config.toml
model = "masked image model"
crop_scale_min = 1
horizontal_flip = true
encoder_bias = "none"
encoder_inner_norm = false
encoder_drop_path = 0.05
norm_pix_loss = true
lr = 0.025
nesterov = false
epochs = 41.9
final_lr_fraction = 0.01
Rows from block 4 of the encoder of a small masked image model, named by matrix and row number. Rows with one number belong to one neuron. Each number is 500 + 40 x the weight over its row's rms, rounded and kept within 0 to 999. All counts start at 0. Numbers have three digits each.
After each neuron's rows are labels from the 100 images, of 14848, where the neuron reaches its highest value: "strongest on" is what is common among them. Only what is clearly more common there than usual is listed. The data: stained colorectal tissue patches (NCT-CRC-HE-100K). In brackets: how many of the 100, against the usual share in percent.
# fc1: MLP up (encoder.blocks.4.mlp.fc1.weight, 768x256), inputs 128-255
# fc2: MLP down (encoder.blocks.4.mlp.fc2.weight, 256x768, transposed), outputs 128-255

fc1.574:494503446599510505456538528441564560472498445495519473475503489542518443467537437497478560513595475439525536536515515519591566532596507499483490499534491475482484438512399505551480535508469507529488518518501495523483443572470513527513548558515498532455528561547488474575557484521557449462522519487467444505576502447605489446551434453398544491496427535523496490433507508462453493489498
fc2.574:463516480491515514514553498491432501518450510483494473529515562477473585456540504482486517494502517512480527578506517480511517425515509478401505522496572511504580528483438516482542505497445606444504537489513544499494441495518500525526537481539450529491473434459557522438460400557533464505515466571571502571495518447512451502524519510482410491523505546471495540536543514511497484507531
strongest on: tissue: smooth muscle (56 vs 13.3)

fc1.461:483404492477548461529447456458547549485496409518554464474515541497468557537518473487530533531511418482522451462540568449486517508458496443559553478481459524502451524497555502493562538512505596503492432546549502497533419548529478444449505504505493534529563446525474440499549617484525613485465492544522481526553529523428536515481558519474484532543472549493474465481482462507515442500515
fc2.461:462509482461515507562522522443534477479521585468527449469520478449533451578450551542508482511477497484440457453457519515502577405484517498506511509497522525526574456480578390497485495473475532518498474451437525550521532498517425457471462482536523493521535473437535508513473447538571540510469475481474523430575557410526438512477509443503530511485568526460493488447513479502433544495491
strongest on: tissue: normal colon mucosa (95 vs 8.8)

fc1.17:501515527484521467496533518491516443489468526503481523494496545448493439529493570498491468540510519522463557512473559569453523484436538498524520530544503509526426488504538501405515502468587485442576462474465525490538487525520450543508470535581452505580561495436549531478457519527549485536529454429451562473487491535482505488524493450515453520404454510523466509449482460514534592483475
fc2.17:549493532543432557480539494499571423560489443468447558492495497494513488467497502487461420498499484425475420543463524474533455519521495450536522538463502549495510517517555512491467525545501488524478453495500547460461554447503611475589464512547521472491504566491482477504521469468473554431459468498515548535533418509425488570425461468503482536466449499469516557591428473451533506550471
strongest on: tissue: mucus (37 vs 9); tissue: normal colon mucosa (32 vs 8.8)

fc1.507:467380513558519512519532549524520469461500464571487488435463519462480528469501494472436511526427515534478559482427604471557549452473504465545517502503474467502603509492524543428531511504456480499469500523474506569459548531468488483430514474500511527516524500529549513498447508464564512505520457518544566487507563506451511461559503551465522433476519466483479476506460473545456510556518
fc2.507:553508513529510502492523471537468423473398445473509465520507469468456485539441534455649462541540518526448382519507518499537476479485468564506469434492513475487559519561474470559475473467466535518534547507492442542468524520474497427595471489521503535494544510543400515519471464523525526504522541488551498490616534518510442504502554563483565480493479536475501509530496554520431540493515
strongest on: tissue: tumour epithelium (35 vs 14.8); tissue: smooth muscle (33 vs 13.3)

fc1.535:556496448590484481487547553505538534496517462488507482554414484419485554551515498488473517533502543492501481498513525437461534604436513506514558434483574485483500530417501538513443490592451573487465547448536526516500512507453472525531471565497512489509498442494478457499450510536384416483490457503508482514545511522543510444506500516493512474470362476460529531494527465444547511500473
fc2.535:492537456442550449578525540530409512472544394458484558550540458493495502501548517444525470432526410568563472499532552524457485513462555482532516470461493482429470522447550518511527504431549512446553529458509479494533572472524576508517481509479509527483511561535488488507509482476588471479465477455453488463590509514526632527487512574551440459477485515463466563455471456482455465472446
strongest on: tissue: smooth muscle (63 vs 13.3)

fc1.49:537541543453560442470418497454492496454517529435513482530513484493501504460537511455544507451523482569515524436500546469451471524444527486439536469542529503525501472485447467519466569472470528507539489546436398512524519483542510467540537572517534472494520497518500513417502537531464530475483490486512508555496501521534507460394498444556461464486541460450497470471457504458484508498557
fc2.49:472489443509559543522510510486483489543463527516569504508483524481500545525487471520466478496481486493477487476449465495628487561475471470564545587539483446562468558449536480458570516510493460455437601528479504530441528477464535506432480450452490529502478462543445487565458454471459540488485450530443518542463504505484585539484562454476432514522541504478470475486534533526560471509526
strongest on: tissue: cancer-associated stroma (31 vs 10.7)

fc1.332:525493511519506471514476461470470543471424490517496471598494511475478454510562491512514499454514519537501493535485585389542488469588475457572522444500542472560455533470570555493530521506470396474481432513409482559492514418573556574542471556483487514481605508489509440488459492496496484537543487527508481483484458488557456387590493519483558485494456501473505532571519485478516515498528
fc2.332:521600526519468511581480506512503488559542475482514530576516553448476508472459515479420541445473471515563495512437504563520536544493426403446518516514529494525452465530449545517486474538480485485517486528529450548541544512523498467535492497540574492521513524527529512530504481530460468468464483460504494468486464465500441416555445421447533488517463441555505482553482461503562514467522
strongest on: tissue: smooth muscle (37 vs 13.3)

fc1.757:504441523463520474543517548495530472474484548493507508490519549445525468527547474430517486527472484521501567440505537541507541433465529573546482542515531489494504477489554500510490491516546515548555497479497576496480438511504476583449515541495534436470501526529493538460447521497531442450551501582429483480531429448465507539504452476545473518569437505463464479505456551476541474460426
fc2.757:517493463430480578488463431534502517492502401503538528446462419528483488502372504517537548389527540523536530524512492427546490522557411512432497491502468519469548574488519495530556542475522489468493603513459548490476525447444535461443458526477562500490500509456543530510520527463491538508480508480564509579491497519446570491534472519512513499583571528526545529491560569536471540472549
strongest on: tissue: mucus (57 vs 9)

fc1.338:494485496611562468457485511565409456489418537565569543520546511515466589468515474457537471525584527488494451536522554500461590498530492479577524483478411510478477543474424456475452474451464498495441458465517497500455419544478454546494517508475481505444496465477497514482495508443465431550478562455561447539499499481540575478519454476477470555494527484531464541480486490514496442478545
fc2.338:466484506450525511466452487491479500459492546509448542454509509510493490474534527424467466476457411513477522500490442479554523446486416492501463532540488571551504475539515496475471563537523585491494479499511480514489516456548534456461446496551485519473521465545507531500481499535565506537510491510497421434455499508448514508526481511542535458533482457554492585488444467549504502522443
strongest on: tissue: mucus (35 vs 9); tissue: smooth muscle (33 vs 13.3)

fc1.313:497465476502498451484550475500483509590485560499460415420511552543445497456571489450490517469476440492533628538500461472497520582554518557506540528431406508423523444540510547504516452490439524568567517557411571499493503454502467427567515514481466449496563497521529499456487416529506485571432561468536571528532451523455483496543547500512464441489467436535502497455464446476503559509556
fc2.313:420507435392503508513487564439437449509544491526522557534522502505484458493442524474518442509432491517497431481479503567510458463544504446445495551568531531536508543501522481494564466444504457461460431484502453515454502504520462478531501540554560530531464546435531476475475558470523462566499572492484494466485541511539547517484545561489569536466522560518437572540547553479493503492378
strongest on: tissue: mucus (25 vs 9)

fc1.739:536549448556471498499448552492449508533463476470528578514479534539416381573501505502468499507537623511474490510506495520471537436539464507508508461489497524552409472485456439537523537538597522489514477520459461484508539506488578527501482577509581495489527476504562423487453437556531456589509505567452419495504466513506504485522478523533526537460504517561501540523488442458523510443502
fc2.739:499481515526437537475543538503494493541613543517491455516517555447511480480479569502484512492476425511462508516524504496479468482418496501477510535456617473556419538544514486482449510477463479541467466533505508482483505597479504432507502563475597412483514500525578531492463437514520542453538520499485505470504439478485460459484517456384476540428513501454575441482437538536481551527472
strongest on: tissue: smooth muscle (53 vs 13.3)

fc1.744:488464423534514595559459485506506443442515510533487492505483524429492536564524474518484518526530472555472554527463517514573553543526498485492525511504483602448491484485517590463491489456481477497515519506497488476511523497535505561501434558462434450486452516470425449581532461446506585393436462560501510447522511481476513481537519521494515478543536455503526544522468555531520553512560
fc2.744:476490568460502464517508523469491442504542480571474486522506479553524482532477499458465451472503483492504453469545453534503508522464501516480436391463553555479477485485492467474524562489505528549483516559452503469523526532452529514448477431526537507520532541469526560480540493500560469448535499420526554482394522422523505534484505511554549518485502430488452500487488488540464516523499
strongest on: tissue: tumour epithelium (78 vs 14.8)

fc1.178:554544570443489487524539471462493533549452506493464514440467583496475509590517483504490497482516443520460488422508459476457528486504489492514557525519478435523454500456579510466495483481549452519475520475537469528482521541545506461534498464504532550539485477490514564515494552482486502525527524528492523434533465439444526513471581434456479489477435492511570478456517492527525515462472
fc2.178:446548537477539497469536448543524491416473524491520491523539431519485472561481510504536575490456467481505555508500509500494461538473541409539548441497516470518533584488473533479453511504460549452497438520548452427530476528561513489510486569468485462587480422565423417412503538432523511494502429540525502548445522475538558547511535523560534506471448563385492515486463433554491478494521
strongest on: tissue: smooth muscle (40 vs 13.3); tissue: cancer-associated stroma (28 vs 10.7)

fc1.48:511511519473475515511541495474426485531481473491510544571486454596495478493555573550460552472536500465464520440543482490461458549450457495499588406518489432457406533550516517561491475481473528480459513535512500504488437450561472506533489461495499523499540564541510465470506557514491545495492477445502540522476520539429523424520457547514468491577552538502531437373515505458505439543462
fc2.48:444484537489505514542454533472451515500564535507541476440501554460535528452490543480510500591501505561527531494524483471451464488472492495478430525511485459517452562510549558431454578485577513539518492532496468510483530532482534447570514417533514460588445538559462563534425530466477495546508528417509518509539526503489457496482505520503570412489527412580501446536419493478473531541462
strongest on: tissue: normal colon mucosa (68 vs 8.8)

fc1.585:514521500495487506556493571480503520451456491497432455529468459534481523503504462482518513531530479452453517356368490537573502463502498481534528458546489535525532573443494533493501506502536519520547539541545491517473553516577535554526499468482521428545476521471544418488529496525545547415556524476498556503559538520519514519539532500544480465500508533478426493467503481487539465439516
fc2.585:466448458565491493577488502503579501498542513479487484479480425523492525545512542487538468511561479489573418500473552512484522505493523540557496538523513486486517525494491495572489502607455509486473547446491557500490586515485479588538497463497508546507483464533571475517479516428547497454444522455500513487569434512437530480576467523608591536454490491468496523483550540477470559524450
strongest on: tissue: mucus (43 vs 9); tissue: normal colon mucosa (37 vs 8.8)

fc1.80:494474506424494528574432465579499569521487566501493513491492486458481529458579470533508501490458489541527508440400475486549501482488528473492497504545464502485532492427488458464491618522475456510463528470543527480567476522498483552556453476441512458470520511536505489551537533508397512430572475534444544459537461505493529510466551537546510521519505506508596454502474488452398511558475
fc2.80:557524548439400513598504523521463471448543533535506536517491511482415451531479556541472476487471493501527561462487464419441516418514478523471447524456448475524497497512495536440510541473523539438477446554415528507508455489488465519536463501466488564434494483506504582495507475478479550480430543517488473489460515508502490421495448452563566433499499544519552517453521527501475507534386
strongest on: tissue: tumour epithelium (56 vs 14.8); tissue: normal colon mucosa (44 vs 8.8)

fc1.214:508502456552478455492515476522476586494379477450573422495472535539516506489500578490510444562507515616414467443511468539541487527458473486536493456451454510482444509502517508539519473519557518504434555535460532507503486537536544505526537454531505500528568502473514484486540496537526524518488591520416580503485488504482467570567546517466450472529526541468470450481521504500550497415518
fc2.214:475469576459510477516558433464568442487550545555445514463473537483536515538542544486441501507499476538562506518508395485486454466493548560426449556559523505522515543489505504514496375490488584483514492500510522489485511472557514478503447447515459521486520494538498476445475502572453516464456458546466431466520479480550428591566511539492525541534521467554475529565451495538544540428450
strongest on: tissue: normal colon mucosa (67 vs 8.8)

fc1.593:537450461521480476541531450511508496459485509629530524509520509468471549481540497481480496521522511569438495500489517538502500452451533511521495529593444521507526483472474540402505495528541478491517515489451486484542527532435460447498528483458489482494494524438541484455563499505528492480549464512527613498488484573451520486524551549510509459530517467507438476510503484525442466476539
fc2.593:458522551551520450514503589480476463499518456462551483533456501416471501503436503504526517595464485542508477522510539509449496484531472561399573454562540576439537532534524511520477534439502528506530562513503483490508471507481580509464554446545489563530517491546451452494510459530559519506506520499468447446602509487500455491518541501528480477515529504508443464546443486428486428494499
strongest on: tissue: tumour epithelium (56 vs 14.8)

fc1.117:532525531481408401434517464475497540475496503482501466497468504526495443459504522561525510529445473579513465469546514540457535486531480496515523455494464433474435451480502530568512465520459496495431557508494610524489554509519515479551516518562502508520533482481486547481504477566557482515460463511476595455514415462522545450589492470467547512515521458485433495464387512493512516532500
fc2.117:519497514441480562597524442532504449507489518565512567473549536432567525518581521490484479544468497513555555490441434465482489530490501485461530516502485465490461477491537531490527547462508510479487525550491452532494500450492547525602541470481447496450454514546468523492469539462512508450557477454563515493495532444496467482510478490414535547515508523522511460469526547553552496424480
strongest on: tissue: mucus (27 vs 9)

fc1.641:482526576472519471420557469459476533437498477450504555450469466409468441416482542455496467519498496445504484501455551553514493484525502453472537534517552486477480457475470526449573448496531577491606460553534505521548546494460485493501460452540515500562529591402549497497443562457588501488516468461534530478450536527494402468494459498529523561456489518555449550500524415572483460450473
fc2.641:534481557483528468507527539507533524516487491417533552481519452534541500563531518490479482507554463431433534566489449384519481480511433482519573515473439497518525450492471496500480514553503498485463463491499555570519477483495521503546444477455416510543431519529450468499553466389516481531542514581478546531526513511548486464546504472587555546563520534485507494493501426539498510581517
strongest on: tissue: mucus (44 vs 9); tissue: normal colon mucosa (38 vs 8.8)

fc1.191:432503422431511544474432485499423514492567524529491506571523533481537477543447548504474531538498464547501484518477488512515483508513510511547490477533567555443562510465454458531461463462567537510480461524531454545464472507480476501452414516454558562513418509417485537499425432441471491637430528470525456520488545492487477537475490528540510511516455481456410528554472523476430488583470
fc2.191:527501564500476575526486546500529504463559565508497511505440512517390503532537504568554487524403529546562577476415459536499482527452485515494468479506476379488544550463444454537495459495456510450497506444452495518529458421524585532556504589557497493501472510567524413470523486504461490483540501492435482498532471579483507496528480503512447487447516462514463469487499526502528500542583
strongest on: tissue: smooth muscle (58 vs 13.3)

fc1.243:502463483490462508492491461479460452555553506574534471480537459445553437566479433467543455539517548486479468475517500491474615485469484518480466475483529435458500513541470500483475516527525440486479504521575485451546555513538453516460508523495437482570531531487520451526503503544525499509485471521478500566558532489546486519504456458540541575466483439411483482418533501569474463539449
fc2.243:458560474451424552451458438540522512472542492476455453516482508554521454483516463524525524505551470469493502516526523487558497511520546492504521489548479515508500514516535546533506495523443548437480522452546512536507502468488539448455491564456482487508517528544555477556407436540462446480473427521477461475446507421520597455506509551551555535498541497481490531475497505544427506420392
strongest on: tissue: tumour epithelium (55 vs 14.8); tissue: lymphocytes (39 vs 11.2)