config.yaml
model: "masked image model"
train_examples: 90422
crop_scale_min: 1
horizontal_flip: true
loss: "mse"
encoder_arch: "vit"
encoder_mlp_ratio: 3
encoder_patch_size: [4, 4]
nesterov: false
adamw_lr_other_params: 0.0011
steps: 7400
epochs: 41.9
lr_schedule: "linear"
final_lr_fraction: 0.01
weight_decay: 0.01
Rows from block 3 of the encoder of a small masked image model, named by matrix and row number. Rows with one number belong to one neuron. Each number is 128 + 32 x the weight over its row's rms, rounded and kept within 0 to 255. All counts start at 0.
After each neuron's rows are labels from the 100 images, of 14848, where the neuron reaches its highest value: "responds to" is what is common among them. Only what is clearly more common there than usual is listed. The data: stained colorectal tissue patches (NCT-CRC-HE-100K).
# fc1: MLP up (encoder.blocks.3.mlp.fc1.weight, 768x256), inputs 128-255
# fc2: MLP down (encoder.blocks.3.mlp.fc2.weight, 256x768, transposed), outputs 128-255

fc1.453 [136 119 103 154 157 118 106 143 102  95 127 153  87 115 176 194 129  95 147 222 127 117 173 168  95 143 153 130 116 120 145 163 135 109 185 132 108 114 122  79 126  69  91 100 109 138 157 172 101 126 105 180 138 157  92 159 144 115 123 109 167 174 128 114 150  98  79 155 133 108  89  99 103 154 106 172 188 140 160  93 140  75 118 150  80  90 128 117 111 116  92 127  74 105 131 103 114 111 163 159 130 100 123  99 131  80 134 127 145 116 151  45 183 113 151 125 169 119 121 110 112  84 110  97 148 142 131 169]
fc2.453 [118 149 165 107  75 153 142 142 141  45  74 116 203 176 151  96 147 101 127  85 117  91  91 149  87 103 144 147  59  71 130 125 176  95  93 108 188 124 146 199 178 173 154 136 140 106  93 192  78 120 156  99 106  83 114 116 156 139 133 105 143 108 171  83 140 149 197 140 130 112 155  91 167 127  76 152 143 137 115 144 162 144 133 133 100 154 110  82  59 142 146 153 186 137  92  83 131  99  96 129 130 154 149 146 146 188 131  98 109  90 114 109 136 109 132 138 133 125 115 118 124 121  59  64 113 187 159 126]
responds to: tissue: debris

fc1.150 [107 147 130 146  99 134 166 116 162 101 128 152 168 165  79 154  91 137  81 108 168 107  86 115 122  93 173 162 157 117  82 139 128 152 201 139 131 164 132 141  68 112 111  74 142  92 184 145  97 134 147 154 109  95  71 181 126 149  97 155 175 166 125 139 180 140 121  98 167 124 109  84 125 129 155 142 154  93 144  53 137 109 143 170 140 115 159 136 167  70  64 113 112 174 166 107 103 130 126 108 212 133 124 129 131 159 193  88  71  70 149 181 146  70  96 151 140 144 107 186 122  89 172 196  64 174 116 108]
fc2.150 [123 101 149 103 152  91 109 162 133  83 145 167 133 179 119 132 168 165 135 123  78  93 118 162 129  85 113 177 165  74 106  90  55 119 136 111 174 121 124 119 161 143 114 131 120 145  85 146 155 173  88 120 163 173  93 100 181 116 113 154  99 108  89 140 136 141 124 125 158 135 101 130 106 123 129 172 158 155 165 192 155 179 134 103  96 148 202 107  83 155 160 116 141 101 135 123 158 102 133 107 139  88 147 139  94 187 114 150 171 164 159  61  84 117 102 127 165  75 101 152 115 113 100 124 108 122 129 123]
responds to: tissue: debris; tissue: mucus

fc1.94 [119 129 125  93 140 127 104 113 129 145 100 156 107  98  94 111 149 114 159 136 110 107 105 160  79 128 139 136  94 186 196 111 119  93  82  96 173 118 199 137 117 171  93  92  99  74 160 135 172 155 150 128 139 101  85 149 130  80 125 103  75 143 166 136 134 132 140 151 145 122 141  91  96 126 146 110 128 155 152 123 127 136 119 154 173 133  60 158  80 194 118 140 119 137  91 163 169 146 142  83 149 138 112 114 139 174 200 163 139  95 135  80 115 196 167  56 117 112 103 145 130 158 131  88  97 123 136 160]
fc2.94 [142  89 104 130 185 138  75 130 161 128  44 121 104 131 166 148 180 127 110 179 121 102 112 135 136 133 120  96 135 123 135 192 101  90 186  91 108 148 120 107 150  98 162 202  88  79 176 135 178 126 154 191 103 142 107 114 134 112 112  71 175 141  74 133 138 179 138 142  96  90 122 168 106 191 155 199  83 147 107 119 113  83 157 133  90 139 169 120 119 108  68 177 131 105 150 181 125 171  98 179  44 130  98 149  98 146 117 152 136 178  63  71 191 106  49 140 137 149  82 134  72 117 168 164 148  87 111 144]
responds to: tissue: smooth muscle

fc1.275 [120 136 156 124 144 102 152  88 166 160 100 137  86 128 134 118  74  93 185  48 180 115 148 127 100 171 144 160 132 184 114 130 172 158 167 154 135 160  73 107 119 105 157 148 174 157 143 149  73  48 155 226 129 132 142 140 144  73 172 161 164 163  79 167 136 161 119 136 109 136 100 119  87  86 132 116 136 128 183 139 106 128 137 118 120 121 132 152 160 130 132 108  63 138 169 105 101 144 133  88 118  84 123 176 137 142 140  88 130 108 173 145  64 141 128 132 117  93  74 148 103  93  79 137  76  90 159 133]
fc2.275 [ 91 173 140 170 173  80 125 121 135 150 143 123 120 156 146 139 159  58 132 176 130 137 147 124 142  94 108 136 149 154  74 166 126  99 139 130 114 122 160 121 185 129 170 140 174  86 129 213 107  54  89 114 135  84 129 128 174 148 152 117 117 144  74 148 162 175 145 163 103 121 115 194 178 161 136 113 116 107  84  61  44 135 105 101 143 129 165  74  85 124 153 169 141 168 155 119 139 103 160 176 105 126  78 177  89  78 164 115 198  96 113  86 107 138 157  94 151 121 115  90  91 156 124 125 163  18 165 159]
responds to: tissue: debris; tissue: mucus

fc1.100 [140 137  60 129 112 140 140 163  51 125  81 135 113 108  50 111 171 153 189 117  93  93 142 145 170 108  62 132 106 102 132 180 113 144 194 125  81 123 121 120 104 139 110  92 126 161  78 205 128 158  99 173 100 114 136  65 100 156  86 116  51  94 139  69 155 120 140 146  87 113 131  96 113 115 131 160  97 130 148 178 126 124 124 115 136 126 124 157 114 114 130 111 157 150 103 139 162 130  85 137 144 124 147 152 136 143 150 135 155  91 133 174 103 146 175 144 179 176 153 112 167 108 125  82 135 137  68 139]
fc2.100 [130 146 138 194 154 118 142 109 132 117  88 145 120 160 145  90 131 119 117 131  63  80  99 102  48 181 126 121 132 145 181  88 128  91 157 126 108 132 113 156  95 189 173 116 131 176 150 139 183 159 195 171 132 171 139 117 118 128 106 143 138 104 178 141 107 127 167 104 115 130 140 149 110  78 111 119 140 112 183  52 119 116 153 101 130  55 119 112 177  76 139  56  87 191 104 150  71 166 144 162 108 128 138  85  46  52 122 156 128 134 116 156 119 116  85 110 110 112 124  71 121 106 189  87 151  99 122 151]
responds to: tissue: tumour epithelium

fc1.212 [ 93 195 119  94 102 115  56 137  78 121  97 150 144 161 126 113 131 173 186  67 142 128 131 134  95 111  96 111 134 112 218 102 128 124 130 154  97 142 182 166  77  57 152 126 170 131 204 107 100 172  87 150 111  74 135 183  95  99 120 154  88  87 176 136 121 102 156 152 164  76 101 142  73 108 109 133 131 156 153  89 139 139 164 128 192 120 118 122 115 135 136 159 136 137 140 179 111 132  69 133 163 166 109 158 156 119 140 115  85  93 134 131 147 144 116 119 137  85 180 142 111 136 145 127  94 115 140 131]
fc2.212 [135 135 144 140 153 147 137 139 163  93 114 103  88 159 133 193  84 107 167  69 134 142 140  74  73 142 180 110 165 122  83 160 131  73 113 113 120 106 209 105 163 101 138 151  76  66 105  91 159 115  98 168 169 129  93 142 133  73 135 104 140  58 125 159 114 165 138 156  73 174 129 201 140 166 117 171 157 122 140 105 141 131 178 150 175 122 146 139 121 186  73 143 121  76 106 108 134 108 141 110 115 113 121 128 141  93 160 108 136 111 175  48 110  76 148 100 120 172  71 164  96 117  88 188 116 118 173 137]
responds to: tissue: smooth muscle

fc1.220 [168 122  75  54 161 178 113 147 133 154  71 119 106 110  88 126 112 119 179 128 114 146 168 141 134 105 144 133  84 139 127 154 180 101 109  87 115 183 133 106 128 114  83 160 108 169 112 132 168 153 114  51 119 135 143  89 101 143 135 160 118 126  95 167 121  79 105  83 140 117  57 192 164 184 148  75 171 133  99 160 146  83 148 124 134 149 172 104 109 107 117  85 118 151 107 157 182 140 135 188 137 109 121 124 133 177 157 131  90 126 106  80 147 142 152  99 171 120 201 133 142 154 119 146 121 161 104 163]
fc2.220 [148 107 163  90 126  87 179 113 133 135 125 149 101 129  93 156  87 126 125 156 144 108 100 155 111 153 136 130 114 134  62 114  67 158 123 134 134 125  99 116 109 132  90 118 158 133 176 135 159 164 127 130 120 167  87 138 127 164 130 186 161 106 164 124 100  73  99 106 104  96 192  91 107 126 171 106 134 125 102  94 213  88 115 140 139 154 136 130 116 136 133 130 154 146 138  64 149 162 161 112 135  92 138  87 142 114  81  71 100 121 149 139 118 112 115  94  91  77 155 148 101 147  68 201  97 183 151 166]
responds to: tissue: tumour epithelium; tissue: smooth muscle

fc1.622 [132 139 135 200 108 152 146  48 121 175 184 143 138 135  98 127 131 126 170 119  88 136 146 127 150  94  95 119 179 151 116 110 166 109 110 168  90 145 144 161  96 133 101 164 130  69 131 131 106  86 181 144 130 181 107 217 135 136 150 190 135 130 153 162 117 137  99 111 125 118 126 117  94  94 195 103 119 165  74 143 149 105 111 159 124 114 168 111 129 138  91 153 120 137 119 140 135 153 122 120 138  61  42 168 177 151  72  85 128  90 116  63  98 116 130 132 158 136 108 117 209 140  96 120 144 123 165 115]
fc2.622 [192  99 119 131  69 220 140 115  73 143 154 136 132  99 160  93  86 118  92 176 184 151  94  77 117 126 108 126 210 118  98 107 123 112 106 187  95  59  57 210 105 139 134 147 126 157  95 124 146 167  90 111 137 100 140 118 153 111 184 141 110 114 100  99 162 127 121 119 139 133 113 117 112 106 146 139 154 119 167 160 133 127 113  91 138 131 117 124 146 150 174 126  57 175 120 130 143 159 102 141 127 175  80 121 100  74 126 137 124 126 165  73 222 128 114 129 138 137 116 133 117 137 171 165 109 206  77 117]
responds to: tissue: debris; tissue: mucus

fc1.189 [ 96  87  95 178  72 127 132 101 135 141 105  73 139 135 120 134 156 121 112 131 142 134 181 162 146  98 115 166 126 177 142 155 170 189  97 144 101 117 146 128  99 112 164  69 112 100 157  62  93 150 191 142 115 127 151 169  85 138  93 149 161 128  95 162 117 107  97 141  82 178  79 145  89 147  90 139 103 110 126 113 172 105 130 164 195 141 113 129 139 161 171 142  82 107  85 115 127  85 106 173 101 191 193 122 108 120 152 168 147 104 140 173 164 186 160 196 129  72 170 133 149  73 129  86 143 120 203  67]
fc2.189 [155 160 133  82 160  91 128 128 171 132 153  94 114 112 149 165 125 132 132 113  71 142 136 107 118 159 135 155 153 111 152 104 162  97 119 156 138  91 148  90 132 129 153 138 136  94 140  67 164 139 101 114 110  91 190 135 178 111 154  77  97 237  97 114 138 172 148  77 159  59 150 112 102 105 189 109  71 142 131 166  92 106 141 140 124 115 116 134 176  76 152  96 107  78 124 140 113 131 122  78 180 109  74 198 115 114 187 160 136 129 144 194 178 133  68 116 140  64  78 144 105 196 133 139 158 155  99 114]
responds to: tissue: smooth muscle

fc1.756 [190 164 109 155  96 174  93 126 156 146  98 137 150  84 143  86  34  61 125  73 130 176 150 148  99 152 145 144 149 154 200 160 147 163 188 174 190 131 129 102 139 114  65 128 141 184 111 106 153 155 125 119 106 137 141 178 152 141 177 124 195 138 131  99 148 154 121  77 125 110 136 123 117 138 157 132 124 155 159 107 129 119 142 165 157 111 135 127 113 207 162  95 111 146 142 142  68  71 129 160 146 190  82  74  97 102 136 143 158 118 115  80 108 150 124 117 139 174 149 121  94 168 172 143 158 169  64 115]
fc2.756 [ 85 165 136 158 128  95 123 112 102 181 129  41 134 128 200 146 118 144 116 114 142 113 143 105  85 130 195 158 128 211 148  76 110 126 123 115 101 144 113 175 127 177 110  99 132 114  41  99 102 134 146 143 132  88 130 136 112 112 162 128  52 100 132 133 106 129  91 128 114 173 127 139 132 120 115  69 158 126 188 176 111 133 132 112 166 164  93 107 116 154 152 121 103 169 101  88 117 194 135 112 132 142 120 100 102 159  90 150 141 117 144 165 152 126  79 134  92 117 160 215  91 121 104 117  90 147 226 195]
responds to: tissue: smooth muscle

fc1.248 [ 54 138 121  86 133 117 108 168 142 145 104 159 156 175  93 112 130 129  99 145 145 134  82 110 140 159  48 134 128 141 149 139 117 128 182 137 165 204 164 146 104 120 127  84  95 130 116  60 145 178 115 148 144 100 133 208 124 171  58 154 114 163  68 141 162  86 107 131 152 169  59  65 115 158 114 111 106 128 152 167 138  78 151 143 154  94 146 159 146 166 147 127 153  66  97 114  82 144  89 130  75 169 145 153  50 119 108 174 131 155  70 157 132 146 149 188 165 107 118  83 177  98  95 139 124 146 142  99]
fc2.248 [108 163  86 155 136  53 108 107 129  91 133 156 123 139  81 120 139 143 153 143 117 174 171 141  86 113 178 126 144 139 109  80 107 151  92 118 114  60 153  82 146 125 205  88  97  96 177 168 144 179 128 125 116 105 153 139 183 126 116 131 145  88 119  95  76 137 154  68 190 108 126 127 115 116 147 109 123 128  89 123 147 117 133 131 179 107 146 116 123 115  61 160  55 107 197 136 172 122 154 156 125 195 150 144 139 160 120  72 110 132 152  95 112 180 179 184  73 140 112 160 144 167 137 103  94 215 140 121]
responds to: tissue: smooth muscle

fc1.526 [ 98 132  88 106  98 106 125 134 114 122 178 108 183 105 129  96 130 162 157  94 128 104  84 141 105 160 157 135 134 128  82 113 142 154  80 127  92 204  80 103 169  69 140 169 125 126  84 171 147 173 186 106  86 130 119 139 110 137 163  81  68 118 131 120  84 148 161 110 146 110 155 150 101 128 138 152  74 175 109 117 116 161  82 134 142 146 126 111 165 103 103 153 118 158 154  96  94 159 109 143 142  94 149 107  78 117 120  93 195 121 127 130 219 104 200 108 122  83 151 160 150 171 175  74 168 133 147 195]
fc2.526 [147 139 139 117  76 159  87 154 145 179 186 147 109 136 132 122 166  63  78 145  90  98 196  81  98 140 178 143 149  80 150 129  97 125 147 120 174 108 162 127  88 119  80 109 136 163  41  99  91 146  81  95 128 153 130 126  67 110 128 131 146 135 159 144 116 159 114  97 104 115 172 110 129 115 117 157 143  89 115 138 143 107 164  93 111 101 141  85 114 127 121  59 154 114 119  96 116 113 110  89 105 109 184 117 112 132 165 115 146 181 178 167  73  78  58 151 146 167 129 223 139 135  88 165 193 154 158 156]
responds to: tissue: tumour epithelium